Weights of a small multi-label image tagger.
Model: 7.13M parameters, 32-pixel images, norm layernorm, activation gelu, layers 16, width 192.
Training: muon at rate 0.0018, 13400 steps, batches of 64.
Rows from block 6, named by matrix and row number. Rows with one number belong to one attention dimension. Each number is 500 + 40 x the weight over its row's rms, rounded and kept within 0 to 999. All counts start at 0. Numbers have three digits each. After the name is the row's rms in percent of the matrix's.
# v: attention value (model.blocks.6.attn.v.weight, 192x192), inputs 0-95
# proj: attention output (model.blocks.6.attn.proj.weight, 192x192, transposed), outputs 0-95
v.9 096:453485503378453488560498509510521601527469569524539552504507447552574521501404558535501485539503524513482532498491519477485504474486486411510459546464512554539638550467514481435517559528530522489528554481485477500493511457408399515473508424503500453392511500488424549427507506454453524506
v.10 138:393519463524524494441514426481470418517477481486448467501497463559589505486564562488470473556499551464542424459504494552500496489457466581500391550479502488604530463607504467500508499507494502434499493543501480506506472560560570528492529479446506505493524499467522476481492508465438515493
v.11 095:467496559455518513505478440477461483531529529460518500469461547440456472470505499524600491492456536546424531508499560510515522496458472490464632508513529518528500538505479469497480502485450505550543529479447619440528500508448515494500399419530458482487516499412487500572462597406494500524
v.12 114:539506545448430514528546511495577415466512450520482476486424430550502493561555453460474497509566511573536483587529513520464549481471549509446491443483499484517484473497496571535554506513686480473488526481442489541492506444493511549484504543488484502506487539478480467469459495476481462490
v.13 122:460515585513448499500508427505439529473502515483547555524531482546497601510517503515517539579495521555551479529519527479481554583481531544492479514451465513407471488501546473508582451472481532512611476501531521480528526489498440397451540416500493522487559511438414505513456499516491494556
v.14 114:550521473503512494505492513543510552525567502514508534493513530533493509491495528550510482458477489427557436459431514480501492510510390486484488522507504508500479497548570487507500446497511452424438476461523463500491512411490409485513474469553491481539502466508500641488598460469454481509
v.15 110:471365535511470519536499435497395551560488590543475454581603477473476504569396578492470516503556471503423464462534509499499542484509491514435558539394482450502583492436467509513499523482547508540507495538527515510502491593460505454506509505461457576475440476528527499451494555558540515423
v.16 117:455492484553495496484574498478474508420385499482453507577493392568527522500503560492422477491442459500558425449561439525496500488491462530507420476494500482548528502485539487517502533474540545399516543530549441524526498517562500479503524574469517435558527497504509563468523431476515437512
v.17 111:500471528468496471440503469448384570486570492511475510480489559455446496494459546574499525491487458517450494423498467459523514568482496568422465493501523490522499511507446434499575505464419514535482452513468492524528426491492548518543505569505514492530485494546489500538526483509481603522
v.18 124:503443483493517453493450466451566477517593503497496487478529523470496536491454483519513506504562536494446474510499452535496522505514362462495543505521504480510669524500489512472440497498542466565550480554501519502536489521546443528507414391501495506491500483517529508387485590473502441483
v.19 100:602467566508514491513521450452500650513426410528508510515544482424531509498468484483493554529543510498465514447467511450513511530503508447496508492473474461420464530480572481426449457455477432462500460484547543445499468523490493536544474515529492535431465546462493501545544455511533521503
v.20 064:418495554559466462506495468503421444440529467524498469508427508458497495564491516556503345521553559501500550459449489490492496513505466581611496505515464531512551506514492467486525467534544500491523501496565477446616543512509519455462520455505525497446465492500510500494502438425497545491
v.21 111:487464517501430500524387537553480547538514528542507501469513523497446542512405518520544497524548503585350505509489494503464487553419541515521494525435467441512518518471500516489499533479496458520491505498515492573496496502377454519540528500508510542449498462501541513569501463502484620543
v.22 122:496590572506505486422562456501459498454479574549468450508524479476501500507446477517502536496571537554508516476521483458501520504562524488538403566474443548488545466531517425505490518404505510424500476548515410511548506481496481575537537554499495353526492457503539572460491426545522495490
v.23 061:486449535422472565499486496471375505530503613491487578501482514496472499483511525504512445503516525476468503454493548491463496482458508492492573529453442455421508480503449447556571515490513554508490542490515506457521652497503420468554479491475479513522493428499500520536523524490548528493
v.24 075:501564516485477462538582499410468492559483519493491452480476454512495523469496458497534486494435564541480515468452519451531498475473534494486529462504539522556494478490584492451432497540415531491500554458488536510550490508496518527485536506555525460481498561444501458515468468478467485537
v.25 089:581519475506516557510537451455564469543489597512499457508499525510472407487453393465455539494527462470459537454527608542454513489532490475418567512477500466545507444459458466488441554483481532501479564481507534478427411471448498466500478510492500453526445488548521475522549659500500498530
v.26 112:486500435491506476482451462449531513503498521476454499469470507482486497450513582527544505539602584507462438455557649509496500511522449540464552506521536457637506497517413499541500512529487483534516600505479502479559516532490544521516448496468478475518487500503519462438506507508518532478
v.27 107:520519519456505509449494452498510488489650419493474477502513529583468500491503429502508525467499483510526515545463456508429531532442511524495440487559481498462515548512509490456508505523481495607486427534370510539509502466543485553474595399494530538575499529585477474578463506504465517488
v.28 109:433499515522477505509499436457491496434454556504501499498474544396505520494527528487512532484449528553473510563489525505530464534534515570388507490501506502555432515470442487505509465522464510561512481545441519495552496550558573458481458496455435487479510514486510510560498491497463493519
v.29 106:414512522438496452563510493516526624494505487501510513487519498493500535516467527452503518499484515471397553497459529475510467443514509505505510531371502423520497544438488532463474509506621480444465434446522504482484418454462471535516511551540474484479501504476536500439505463471492483525
v.30 129:487486465501466499363466537505439388553486480504520495493503506457498511510471575629603403521477521459490540499472500540513513516411452486552500507531460492514481489516524423492523516497396516520498503498508473511527514492450493506501547431492506480525461509496537504524446499486475523503
v.31 094:514501494445491454509463550554493555500447520454503468494497490481602610439526505468548488483488429485493488519494518470521504470467539467517538485452520461509487494504440647533493611507513526427487454436497516520421461509480535532540501548514519450526499481522491476548429478454526495511
v.32 085:508484500536476499538489469585452589480549446536482489547602521513501517539492450496443524489507480461527529479444407498501496523587533502529483472504488550533587545502489537447510478562525477490480500493508449476510464575454498498527512555531519570490486579597471541491606487461498541451
v.33 108:514496457530454476507431524580421589573569523513498503479517565477490554507387542512502474488590465481458496506474441473486502532550496484534526559501518418500529573502547475477487489493495523466468502487517486531465500517474496512525518471547487492460467510579512573501553476498474522494
v.34 091:454450443533472474539474497520505471545469481512501508426500440418510483442524512478502550506480561502536552491497385569483499518526486447524475521503622493499535474478442479513509432505455543505472452495477445476521501502412423513593483559539509545515505512469492515509500545468537452453
v.35 105:485504496473463500445516508512580450511489479514464425514484466531477531557538460481491525572516432543521508499446487528483498513519525501455459460499538514629400462446513540475487460474489497485488505516489467559514490524495549626481629551500619507527522592473538474535557428505410478500
v.36 110:550530502524488518528562484481463536476486501474543522609439444525583409447523504507392466504522477520484544457490519337508522447506483469477495446502497548515493496481496587478448543479489528355500505475539506475509499499554527510460529540493506501503528494499507486510570481503523619542
v.37 108:345471501514500452499491504524433488525538544523406526480483552392499510517468596515505430522567543530491515511484549493499509509504451521426526510521524499639532488506509469430542549499517460479500518496516503501506503525477517439513495448443453441479404521532501481434501493461469496483
v.38 054:516499491558507548461582501564508496473543562506514458502484445585457425508399490465468512480465405462569502495507505559486534527542514513437462616546506523496346448472515479541466480451475544467507488557631508539414472502493466500461508518524573484544626489568516538501534496523459484522
v.39 091:546431532488551631532579485493488526515511495513530503452440541530486506462481503493475400496506507553526411523582499520486512489556446483462512498500489416490512450482505469531507486500506442413489437521518553476485506491552535483421419516505413483526548483497533559481509502562520503529
v.40 087:552521440485538514494466455531506523566504610493492483483471618502456462485472490554524456443578508450436529499516578481490497488556499489501572499515494500535455484500497455483499499504503412471492479480574537395467513484502558516488464502455456448542417515556570513469541508501559522514
v.41 078:448569481540462502513512496519456465535456498451493491479515541487504528441505507498488551538469509509513459489499492471460457449428433493476401540544461506597503484506472458500470526479467483457462502537489507506552505522542552515533538511516488501581532483519559528500440502433505474500
v.42 073:446513423513525505495535474498458496511422416497445565467515463489574491439487523510499449497436498509512531414518483532522529557493454495558463502501504412523451540480494503494449495504514527425502500466552468462509506511503503410508479565442535498556515547508499537504488377477550507527
v.43 075:570582465411602476450509592494543443499472491493492535477507605500481533514515495504556463476467512522493450539498508417538472440523487489519502483497564509470512520514518495487454489499556491505457472493434567506505520436501512536562458508504484496499507535508551483533498512504575409465
v.44 075:416491545516566542444545469493493479500435536522496534611474387533499543481514577478520479488494511405480502399529509629490500499523515542505529537455547448506528433522516465565498530531424451451512495498540482542518519461466462451519506506499499508515487537468505505537547509480474493514
v.45 112:507495500526526477466603393507472507481461454569504422490568516476539502505449505553514483499522440470484511446507537580488494494503506524498504501473481474528575498451484510468464503508419379504498465516543495494506470536489550459503506502520481529501464419490511502443503452478492534479
v.46 088:486503535475546519520464519523491458561539504427490493482481580474486417482468460569561495573445440497475514552522626504505507500454446522509511570538444481470470535498509472489499494500484406484494499580547576464489487492459536504473451494490450544563521482508546446451404553507483581543
v.47 114:470400474473517498582459495508542516488532502491493541463474522451487616491524501519512487511478536444496462493454435504520486489494445467430501459517488502538453479505511548478495507513497449552480359541519491507462475512549455506482481471503467523497458476575506505545527532478396521523
v.48 114:494565469438506547543501499442499502501436483490502481433521458497452608501575544474529502562525545499506501531499481551544509487540496445490509462456495405500485413504499509496531512542560573437501584483453497532513513500473503535500494550471473471466469528493504522472470500543516372551
v.49 125:480589493506470485504493461485495587473451515499529475452524523499498493523498499497471516498553511531449563517470497508475500479469576595529500495507588473537501471450500529524498480500568517517472500518476499477494524482515596598506592589552520513514473532513506516425487491494516491492
v.50 098:441498506481502504475470554492537437466589516549497524505469526518492580503519502498495511585492535456546547482431467496503506494464413572506492481497450474404425558559490518496593513522513498498598431521527480599507553503535409471498535453549534528513542476511442508497435420478458503477
v.51 114:481514478492586507513483550507546506548505471482484414500508439500534551468517470503571490521445482464464489467478504428542500450501495498532489484490525457523501542485474616474481507545524475525493458509523542455470462596482479624477538520521555502495527547535539418426489529475495507511
v.52 109:547500518459507514521549491466385449498469548509494586521499514496612488463461453538485544481490492550499494451559559402503473516415484501413511480508494506502515509491470499500494571473491476466560516488490534565505474466525532405507441446499492502524463469482503451557429555445516501471
v.53 106:477578365510501512484544529603483467511472485509429499503453396520554504540497573498499442464531469547502502496572500520504540531527537536510518562573544493530521437539561495511524534494575546429451525491491488557470513438423465507485496485474507484487453500506493515505525436492458474431
v.54 094:500559472489545495516496489519516494445498500539500482462482547511508568500504502499476536561499551442644518479469460473552511496486459497514428510526475451525500547497448469491541508549502526434499515521574470609496484473483506467443541491567571507481493480534504508499497450497402511514
v.55 078:406551581491535470501549530519446489498566497529515515454494539408521417489470507505530435484502554472482502445487487521547497460481543534480495581499466573546527517500475487554496525497576481478493575527512508471545482473556533400518471634507450508524472376572511482523456497494598544510
v.56 090:570444462466535497553567508470517517480443502541452444517495532496474495459560509422498502493502391553485507491532521525532510497569520461527563507464474523467508593507477542495488506519549488474520519476391511405498586511525503481531447611491504520514508500605554541440494510473582473517
v.57 112:511490500587526437491470531453560530519445425493503496652547489489438545509488493454522454491507478521492414497488461520530484508577453512483489467486513490523504454515523497442455500502401447506504486515533537550531413561520594479523461591489495584506500557530534443579528464499532489503
v.58 132:477499452485473516469561498531499509433503507536528490544500505500496410502503540495464549455493414457480457512495554444464507418491503589460486549499518548502506575536472526519486522496527489456582451506508517521498507512498474462534590521496524446528501518484495505509504493487517559510
v.59 107:498625500547503538481501518452504448501508418516478458453552486500466508506545502503509537537492569473518493498469357501490512513502567512536499483576501500490570491512538484480503516515457492581472559495499507502509499508484562496491494456520518453421431594497480499598500494466482467489
v.60 104:505463519488508464484557454485508512527468495492503507500503454432483466484489457495510489494451435421450508311525488486458506496513496504448468597518433513537437426554483508502481494499446442500490547514495484519534456504390522511542459531552506560583478533560505454544495513465507514520
v.61 080:477516592517496504501470495464581453458503439452533495573489545529492439558529500478414457497563497460570559548462472564488481494502429564508492473492503499398485482480472447483535506485508534510564454552528528459475491522532478470505473500501516505541538429488505506493503549449491510504
v.62 101:555491535466529533529542496553518606567481486481502497506454461499485497500433524477500530441421507513498490402484480501454507473434535498514480598519538405500488509486579489483456470492508512485453502509535534457488498501438463544542533532511522490559535534539512516506489495553533486540
v.63 098:574487513525498499500554502500534523455477487505427491459528493555486516507482512417474519492508524524499442483529433478496492429504481484568441493548544485577558510513503532512359494494505464517472367528505538488513507549561625574529522510561514425491558563478513498419534502473442468511
v.64 130:477501481450565492511454604460550552515521473529490529468409490498510539500471502506549586537451483520510456515449494458521501599489505504512462439447534471481455446541542466503463500388464497525517449416521464481467502417509548496456459497454511434505629501503503497435574491476500501451
v.65 125:589497506430476508510545467444443590501556546532511557562528480472495460478461344483527512475490534567550531535510513484440500495535501526485478600498498526495457535485520567516495506470398528450527467540561500500469502543494445501479509463460452521532401453505458459552505541585448524516
v.66 102:423439498523486494493499504507490439524462524494506436414427477477498493504499508489505499501479547545532514517520499526520555572546484496502503482468501499492495454529462525453549538564453449500505398484549536499498466484502444508419490595445500459524486441535500437494424501509534628495
v.67 106:436562554415527534495506480500427502484555511530518453510456474496545569475503592587544393487499450496476493503526491560501486493499497580512501488515454547479505568478503459403504473495465523516507442470487513493542505465411502528478518494484468508439458464510432498495479447457494531510
v.68 111:515535466483494533483419469595511479548510504518507418542526527520554593565482601495464478539492514494449524465492415501495474488506472508500499507520495490580474534507504469494425542465547458500486530480523511487499541497422575533574515440538518515519502433491495505477487473394541470556
v.69 101:503525436523489491495600436532450509521431546531431505585507502475521472532478582507509457444570460490477378539483501625510522501430508509421503509531462486491439506513521451560509473576509438548481439537528503521550454417512455485552468543485481524388440427581546518569530402410564500466
v.70 058:499504585533533483477436589444496499505552492502534522463519501451499503487481467493541560480471506447556500535566550473520411503496459404573567503572497490504485490504495502588473530516572483471550479510484520515554490504504495542555546449610592515505504515494609508545501496436514533525
v.71 102:442481541516447472490463480497441527496495527455446529491565503490504477476494465448493505497518464427552517481577476506450467469431527493541498481563580455538506455558510521579446504543517458496511513522510479423502503483512487497501475506529478491597525352478543499509483496455568550593
v.72 076:547550497506505511486461423537507422552475476533504419463489427513485504515510554489513468503487514502567602519429534451502523527495377521533471453493488512586571535460480505518449477499480536605485520539495525483508526540497527485520448520549514540433518562505529503518503421572489487500
v.73 126:513480499509529511545441466481559495490565503527490474580455471464496499535431508470503493527472507550499573548515435451511424464496431522548515501551504493421467471535576495581500484508545415396544464443461520549471466537455529562474497477504467501532549461532490487494499559439488480514
v.74 123:513501463563490517519476535475520442498458497486507456504522492500506472499496506476507545480499537426398417455445469496480518472424505407462415464541499460615527439535441491493491499493568409497498537536535426494447518544473538506586499486499527537493550454505546510461518504506455458438
v.75 116:513505524517584498509469485540508543451518565506490507481534538441501435439489412504486492474504578520615542539486490439416493496504485539561489468552553512429521520514557520546501459521467524542503512494492494400487485484509542566451488471491542491483489523469465512577475456487495460467
v.76 140:483449483514469471499512492499429504499508484500490506578489448449527483507499614526459489503463452565519502603575472523472514423493505513510551504494478622388418547481514520567467520501504484537516490471490590539523477500398506537511523525531495502456541495489506489585457508413509552490
proj.9 092:519502500501563496500564530559470504464506409428551541537528546450507472491471508504525522516559494505558512530500484461506395534523517529488602389590503509445434426457445455524586505496488445546436498492562484486482417488538562414536464511545449481473447488444523511515469488418466538506
proj.10 133:535519487498439459572453569500575551574523532452564527476568530475449525558427505519539558489522454570451562528493513470482530486487532505440507547466513492413485504477513530497533504495534414542472509462511500457504513553495394472510441454469524466498515506488495457523494506569503510481
proj.11 095:498544501508445428472577549551456501502505473476534499532440499521497480451511455527366487502477480483538506495456480590478530458477512527511370455461523482523425474510483500499515450524561497504540470530502428601499484469538459504495524567494490527457520499518467490498604472556525416461
proj.12 104:540550620498501533498475466529517601522431537497494478521527500485472498491487556599492449541563469457497511492521507508504440514505502437480500465501539451510520509550449462484520520479478477540525540471509494437497525581490481417465528399497531440512485518521527505473542529498473539472
proj.13 116:469394496527529452563448569495516499506396425504482493506509498482552416511497533563522540451536459579493482501466435535519496483485510513545509462501472409511495517440414515496468544510497466449496498500500530524499502508501523479538458533494430538433496447512520536383578476450512523501
proj.14 122:473458503477517410410463502466440500471495488491477497497502438491524475495473511455540505522459512540540646503526497492502475486490533476510488580476513450499590485410476503503483531488475534586541488590443527503513494457466509498495481567512479479468521474448487395519474473538584495519
proj.15 102:554562488554548524492560500475535506396533441510513551502447546534537554544548387410548493504469572580546509489446442427511448512504508510507501473547440586457413493488505498490598500528484437456447510581544489587535481529545490511471446500497490432486490520522446540557534457464425501506
proj.16 113:484518427406519521536420488485602460484638514510559495428534516439486569497480492520550547500522537547501548539478507505527522502500568560499515476487531487472513515512607519469557539493523461507529478525464550414499464500519487502459433451507513534502518509458498488513529599530467559500
proj.17 115:447594495456473529526495524416559480417505494500515469540484489502558527486519513377496466473553542499482448528423497556498503529457542468497485510495512480485499503498540558500475432586525512463504419528475558484522497439524463482529462506478495466455572484485502497489525517588584431523
proj.18 128:499520474530506481523564556506493552507503501479518530558476538517477508500394502475425442489427472484586563451496576412504414499510499497488497539475475570507389502490504494504520508484508592491489499519496494499520512508506471501513515499488504420460428443510512487565458515496463489436
proj.19 093:484468486532532527473506534495464437501598498539497602513485477536477456542520545469547521491404529512480451518500500553521505510483488503537501413491494507501528505499443519499507495453492541454493523572492494618494513507521534501502497507483480522560523470488481500492484498489357430443
proj.20 060:609430525515510495502590532552512501522508544463498504505569540452461512525458468466500617496482477514476493529534495447473457499526574525515447535429496408470459477405533540509542574476491493505508500572358486505438500506484482451499452486499504509451557483433497561459462526475473482518
proj.21 113:538583536488558512505637459519446475500493494531537464585522503463532451494520500415416562450511503524558434545498495501473498473584493451427510493510517548470434539488501481452522457494502520474485536516486480515545448462525566499506464456497459498492518545504519582465486488495440434502
proj.22 120:489485443473547541519428527462509456485487412471512504509518490519514521526522574511519543481490509478484500514473445457449470486417520504590502461455509497470494573515505564490558580489465498480522413495532593530493471515529435490501380451468475633482543497489474498496503594476488538501
proj.23 054:519500522497536510454537553482504480459487434441534492572478459501565528556529465536531523551554557548487534525483451507480500480510526513543445439504540450497481494461493504428503541476506436506502469502502550501470411476537475507467449466503460501406480491439520536498505376415523552527
proj.24 069:413473482494454519509450551569536541489527559504549413525510486503473473523485554501494475494587443471513530534569533534487510472533467509466434470462498448472510435424462468493605545511537504554485501477498469548507507488551430446524519566467553570555549520518488485473554464489507453534
proj.25 088:467503501538520522429522545459456517514504485518509477482502502495484588500576494492526446544483496478507547498481490449491475475503434465506430511504461564502476479547517462476560492495508549559520504551564463557510511505413511602527557486524533592547497500519494503579487447565497466477
proj.26 115:522483539499482479530521490523487520485573503569542492534535523472476611495484456472458500498495510414504565473513379515503504447539495503520519535510465476435488532536523485517513497533511442528472433412477488523486534482484404484457594444468512503495501485485518482527503502531482540519
proj.27 109:463503500525526464560514513484503523553391495514502501541538552476475392481495589458482461558571508486495473455508568470546474486481561496497538509498509522503498501500495525502513482490498511377509516423522523452501521518438491485578494507501496517409460479501504551386472495519499538490
proj.28 109:512505532499464548520539525591522539477438522481529452502515427496501576531491417459434499455493522491453501477510596550489576501488510542513463515457453492483489512438481533503438502556557513499494497477535510514484510472508496506470481566446524501453532488506500529502489391528576485494
proj.29 113:497525481504455488407530487480460426502524462494549510509472455507533489556455455483478480469468461502503474534502505543490440520554528471540503479534565573513499420474496492516508494467482548494505574609488499538515497505561614486507504499426508371492559522464478515526433606415588474515
proj.30 124:559497452500540481572490450532505565547518494464469549548484563571550500488529512457394501502518489521548512494521428431489477470519514506488489461480496532470499536522531533495520545502515492525490473481460494471509467459498484524496479493581471510411549424421505456415626459525509524517
proj.31 097:442513526491473491483507479474501502489529550500491502481444444507483489517581473556503453506518547458466448482597548534492506529534498502581495415560555513487490523569457409484452459456485413507504515515488505496479520475560529449499517503457528470562500569514545516513542557469516526524
proj.32 091:509471501541516554437532470500498456453503504492438588513499499513507331516507483458565522496506562562489487527519556525472495501517464526480494554509502497520482446439491557562525457536466415481488488616472480547520506482514520467503499499489479479534514502501500540529376524494478526506
proj.33 106:481564540547501497436551489455476493472527471504490583509444517505492391482558489399495546490446504590557490489500473474497486514532478480476480498482487579493482512478500473500515496497424443470501505518509498533509454481532568502479496508494546562483561505474482497479483537510435463502
proj.34 094:528598423505472523510451496566494501500503564492542512506440530549582476524531610575559450500483407510498493526505571491477537515504535508522412483496465601499447479489575477538465476480506526513496528504474502489514475525638569507475514540500464368496530513530508467512517506514498470459
proj.35 088:556523487417568578540494487514486598506511549514505515554539517504487505470477543519458436515507511460494470527607547500539557461545488514476558552501490506467609586491489536502566549556508493479534533457465507426513504512500474491517505460457487461457530429468508498421514512498551568499
proj.36 112:464484548480474504426538542448573460468618508502524473494521465511351524507472510475614521442521568488475481514551520543489514535487494491508485558502561357492560494484500483507533480488489463527502519542513479499491446491488446491500475503463495580549497506460509498566426524485455484507
proj.37 112:609563498528532496490580513511499500403520507497612504529507502463506499568460373446456583499423500513509547491499503454517470472526496493527498495451481503405427491379503505554542528523500449511497437521506494502490480511491528506478428506502517502513541527438507480573498444538525507500
proj.38 050:503501460444606494489474507389459488514471462503513500471533474469556551391469501524512543523497470536522516461492512459505537496459469505503559487534495504495643477491566499450514553523494518476488508459495526485521476543450523569537463498559515549504470472489507451511512503526507487466
proj.39 086:484616541492495469481462546470502480495480428476480445502533408537523541492477474466496538511519548446493533506442499496511487539355549502535598489472471500514527461498525506527501528515499449498448503433442477575445518467516429456457473509444569508469504536510499491482524428534444456491
proj.40 083:514499514478510507459565518497471458501479399526487541526512520511493505483610488452439521519414599418495483470514456495435474439480501501592492456499492521510539581480498521521485504468530448490499448420495423604496516481467478539503559504506503615509562530510451513472483560521439499513
proj.41 073:536523393501481484471441480545490525501607505512507505542501492538504444543563546493486502488524548492527566496544549499491585488545541504521493438444495509469460515480520546478540500480565445482506435426564532482496488459543496542416481489463477497498549579517500437519563512505484520490
proj.42 074:486502455501456456560417469496633443521573541543517462570576579492481528528498534456505568487521457492471496521504466563521466496500509530534502507449484559478503491497652538469507480505491512533492481489429484495481476473507564575494483468535498560523487510410533482489473580499450520435
proj.43 074:471473516458403489504493359511445454512471500439485477515499389500518488488483492507395482504453471446530493482462508596491493538492544501509483525556477503559513549580461518459464501494477568534484541440469495499502544479490511555492506480530541499485464504526468482462490586486575477528
proj.44 076:456470458445549528500475536466497479506522512488598481409528537513575538531499466598482492513416447601502531561435475468497464471523497486566401491560531518464545489496583500502503495500547502501455476564487507502478464519520557521584444506553539502461579437456478520505495473509506524506
proj.45 110:476529504565450494529527507522505544472535486503495489519586560503497506489534504411508441467472531438493455507502488400511473547461514521495505490494478570434459501471567532505596473451533527449466500460487511577552607498524490496503489546472511478471541526496485518529492495536442394519
proj.46 085:572478517635489487514581515466455476494504443558425498541535511527508500526504501461437534551549577512521540485495411486535507440406463512452478447453528538536461463560498529481532461514561500522572486445519463540510481525479439574469503486497399498525494505539435510506567468530496480430
proj.47 120:544518503498516491455490548497510510508501548447511459523496413496497499500475533460482498516500553508456531507582697484494528549444509539491512545502526492496504540391459526504440485485539542461493542488448533421494485493527510471517436570493485313502494546500553528550462435543538486492
proj.48 120:566501497548497563492358513549489556515500526494489507495458501504566480523473485469464509528485463487494523517533477482490550473487478462524536474500498537498514498509460486517467539513427417594495501499513456483468512476551464478480556465452515499503558473579577480512588479474511657462
proj.49 123:591497503573492561463529511500533473491519481507503503488513478525504499587494448494497525505487513453514439494538512494513523455535491420523483557501512503491506503574463475504484480529434481490445543582472515546495521511555419516487500459409494435504504528505522503447500555450476531497
proj.50 098:519407488548495489509462506512444594566486582467507523482514501476501499457473525491494528441494466523524531465545479478500496485558498441531550502514546486502581484426466499460385536454489549419504570462477505372482453496444544471505458460501441421509498468490482495508543494431560528525
proj.51 107:500406503489460478510538478465501521477512501493496561493510487525505525557418467492473464514576519554471442546579499510513492514484468498507544550558572556530515503577475509532487505499471510478497531461417491509533515452510474455500479478510501430558454476531432563549505549447566522503
proj.52 110:391474525560505512548500554459541572451466498450482409518500495495455548508565474545547426506506512504503545495440501526489443534476491498543466450505466468492436504491466451470488484549581523557521463545496490495468503463449488538505454555497512560491442507532481502503589415488507464551
proj.53 106:565557575482539489507494457417493474494507511497514494433540510501504493488503412502486519602433489610542503485480445483532456493494546480534436473489517533447506554519507495493490562529427444611511511491484483479439493552488601563506433458567580647529500484490539495502489497534491515543
proj.54 094:509407510574505504492306480507494530560527535474496542480564499441494487449495530504543610471481500513492530483543507473499536512515489501530544553601506479492561494381540516517448473539458501537491445461401485410495501500462516503516479496492416443477504507482509440514535535517561477514
proj.55 074:527514506506383522483494502491535468505473546488515466583466464477441530508487457505518502493529511446450504506516509494520509581497489497524420533512519476471504430445646530479592458440524511527478419462524546559486527536480462538410462484496504511505483601433540511622430500460484444511
proj.56 088:481524500524444509418528505492487431530510525495452563556525478492473528512538472435469494502511576452470439496469509527507516527477526523574482491527487502522531455515516473456485484484406564489489435493504500559481513507438520526513573455498527534535474544512463429563427531401469565486
proj.57 113:484432466383491548528486487489456469460585549534502456393494487490506528494498462505421528489419502529505517500493547565499568513512435531472503587492471501500558532496488568486512526505574496475444510537469485505553536501482472548477518498473534475539557449631488497521507560573438493526
proj.58 133:480528591469509434513586444544493513446495495492622514467545478454504522436486500475550458482530557509520472507533490500480506546522541491522504436559494443493516497482486499444559490485485473459454505495553469481495474429427548480505462501581514513442476457453509533571453546521531529483
proj.59 099:537421510499507487578477508506497518509525506552518500497512557374442494481470512498505511510473455467508444534519529545504512470536508492492502496498509499527446509512553563449473563487471567491546472453515503496456593453475402464504508506594524638480479477458534577454496503576486469421
proj.60 109:478497461428479560490471501459482555506514532508477488537490482599539535499534577525476473527485501522520580570453517515474520452491449503481423455429457487468489500504576494502560507470557550490507491569553490517502537482572548522519551481542527511515571489472505510503526482545432495466
proj.61 076:617479487563499536477545564470450489535517481429478505438484498510522518453498448503541538585475489495491471500527505472389555528482492511544488506505500507537505456508482500501455508436453484420508604554468534482493562533430503576457475480504427416469507505553532464514490534531483466426
proj.62 092:475494492445559451492486445453534424490501482558504540513474422528487487562533506506495554511529502509524535500484477483558498457530550475510428449549525503508555452553527511521546483479503547464477505495456523531589457485503543549541476430493463528592497486498483414449551515541419482440
proj.63 092:487512497456522459513484508472536499476625536508527512445539484487510475511459533561490496490520543438515511462524589502496527521512533531487575482499508478476439504502502506477574519496503511462492514459449450465513523515533471444481538495508556481532491529535494495508472621505498501462
proj.64 125:556496502503580483467491511517518414467411492513562483473501467518527501500516448489473494501488525515491448518524503558470612501476460524503531481597477474522593467534501478505497494554471502528432568506552532520517499510507437472577523475544484496494502512465470485475440454464516488495
proj.65 122:450467511502522537542464511614517440491482560493495482479549636496483492538546567477534473495512453487467454492460484497514440503521500578477502469372524498519413438451439420472519548463577469532501466511453517546522471461505440456478492499562551498491506470544541498560487508470563522529
proj.66 098:486523512445478581499475474466487512482573461566514508549487499508512479510555442513525491488512498514465486487484514489502433479501436535493486500514466499530555449517498610477453453396501480497502505530495538446509561560530528526499453501616502591485454550522477515536494493590467431462
proj.67 111:539508498456477610475499637515580479519532394455496521478468506502478503475531467500575608487536485491370548473496466471505479475473510468560496573505481410544499499556583522590555541502441484501519479468520551496484509520480539507515495495453528606497495607541558466533483426519507537502
proj.68 108:542505516499520500553582524403543548481501497474455498400469502468485440458451457541532485497509499502506536513479548489510547477432541430549531503528530449446539538456524472500610507532498463461523464500450599488511483497495493472489479464509472493527508494427488504469521542498510605481
proj.69 104:556516483479485562557501497529592538571516484499503521515556488490471444473528492498498542586484504528519554485484485351493458517455464492566543474473500488430505476516532519430516499412533534502546505410458506502486555505489490494532496543551530504498517491553516503414511523592425498484
proj.70 065:454468493527464462470504564463455541432477528565501546512485469543554433428450515494430476523454499506528457504507571541517620509553569494495481478487474528529521528564580523491509549474425448507490543536536512403476511594485482474497499532357453477561500432481503445468488496460499522474
proj.71 105:492495503523504450561534463499564502522498519564499496568502431488500482524508482533519431516473485574496403558412510506516487523517451474440492483475503502493479601412510459502560431447540492488489540489495546467492474503463510604468476477480501560472439513505511405502502552539527524511
proj.72 077:527481511475523513534597526434487507482582497484447522554497567499530494538501496515506583488567530486493492480436532551488444476509559458468502537511514511516531479468446580571422509568570484494482541478449531448491519457475559637488514506439495528500438535499482451510552462393554514498
proj.73 129:514531488470457522389478494494479485472474488475514560411463487503477496503541493536458504501519497479565516502488573499501539510506511472496546547485521563488562539456565550539573571424475485506519468483500543510497488475514457453489518485481531497471459549434547491404473537467498568514
proj.74 116:533482511457501434510499487497482558521501521504501493510447487519488527552484492498414547501505491526546598627558545449501541565555509498527524431525500501377423493527532474512432542481474498442501467500488514606511431471476504532425487442500475383505480490493484497467482562468513458512
proj.75 112:499467548538407497509513481504500483451498483524564481490456457493535521531462523563508584489554528475486402474445426552451498493518486438457509511471512499557499525410534507526500468419522497531511512474531502523438474546461509618520544540466439490558485386499581486427527511413519540519
proj.76 141:534535513436428527493478432417485527506487531506454500433542461503495500499443432507540495494509492457500544447471571481479455509471497455481525585519556435497566517504564517453645505494476483490511486511445507463473582532499501467527575497481560540488465507573505456435491541559528516482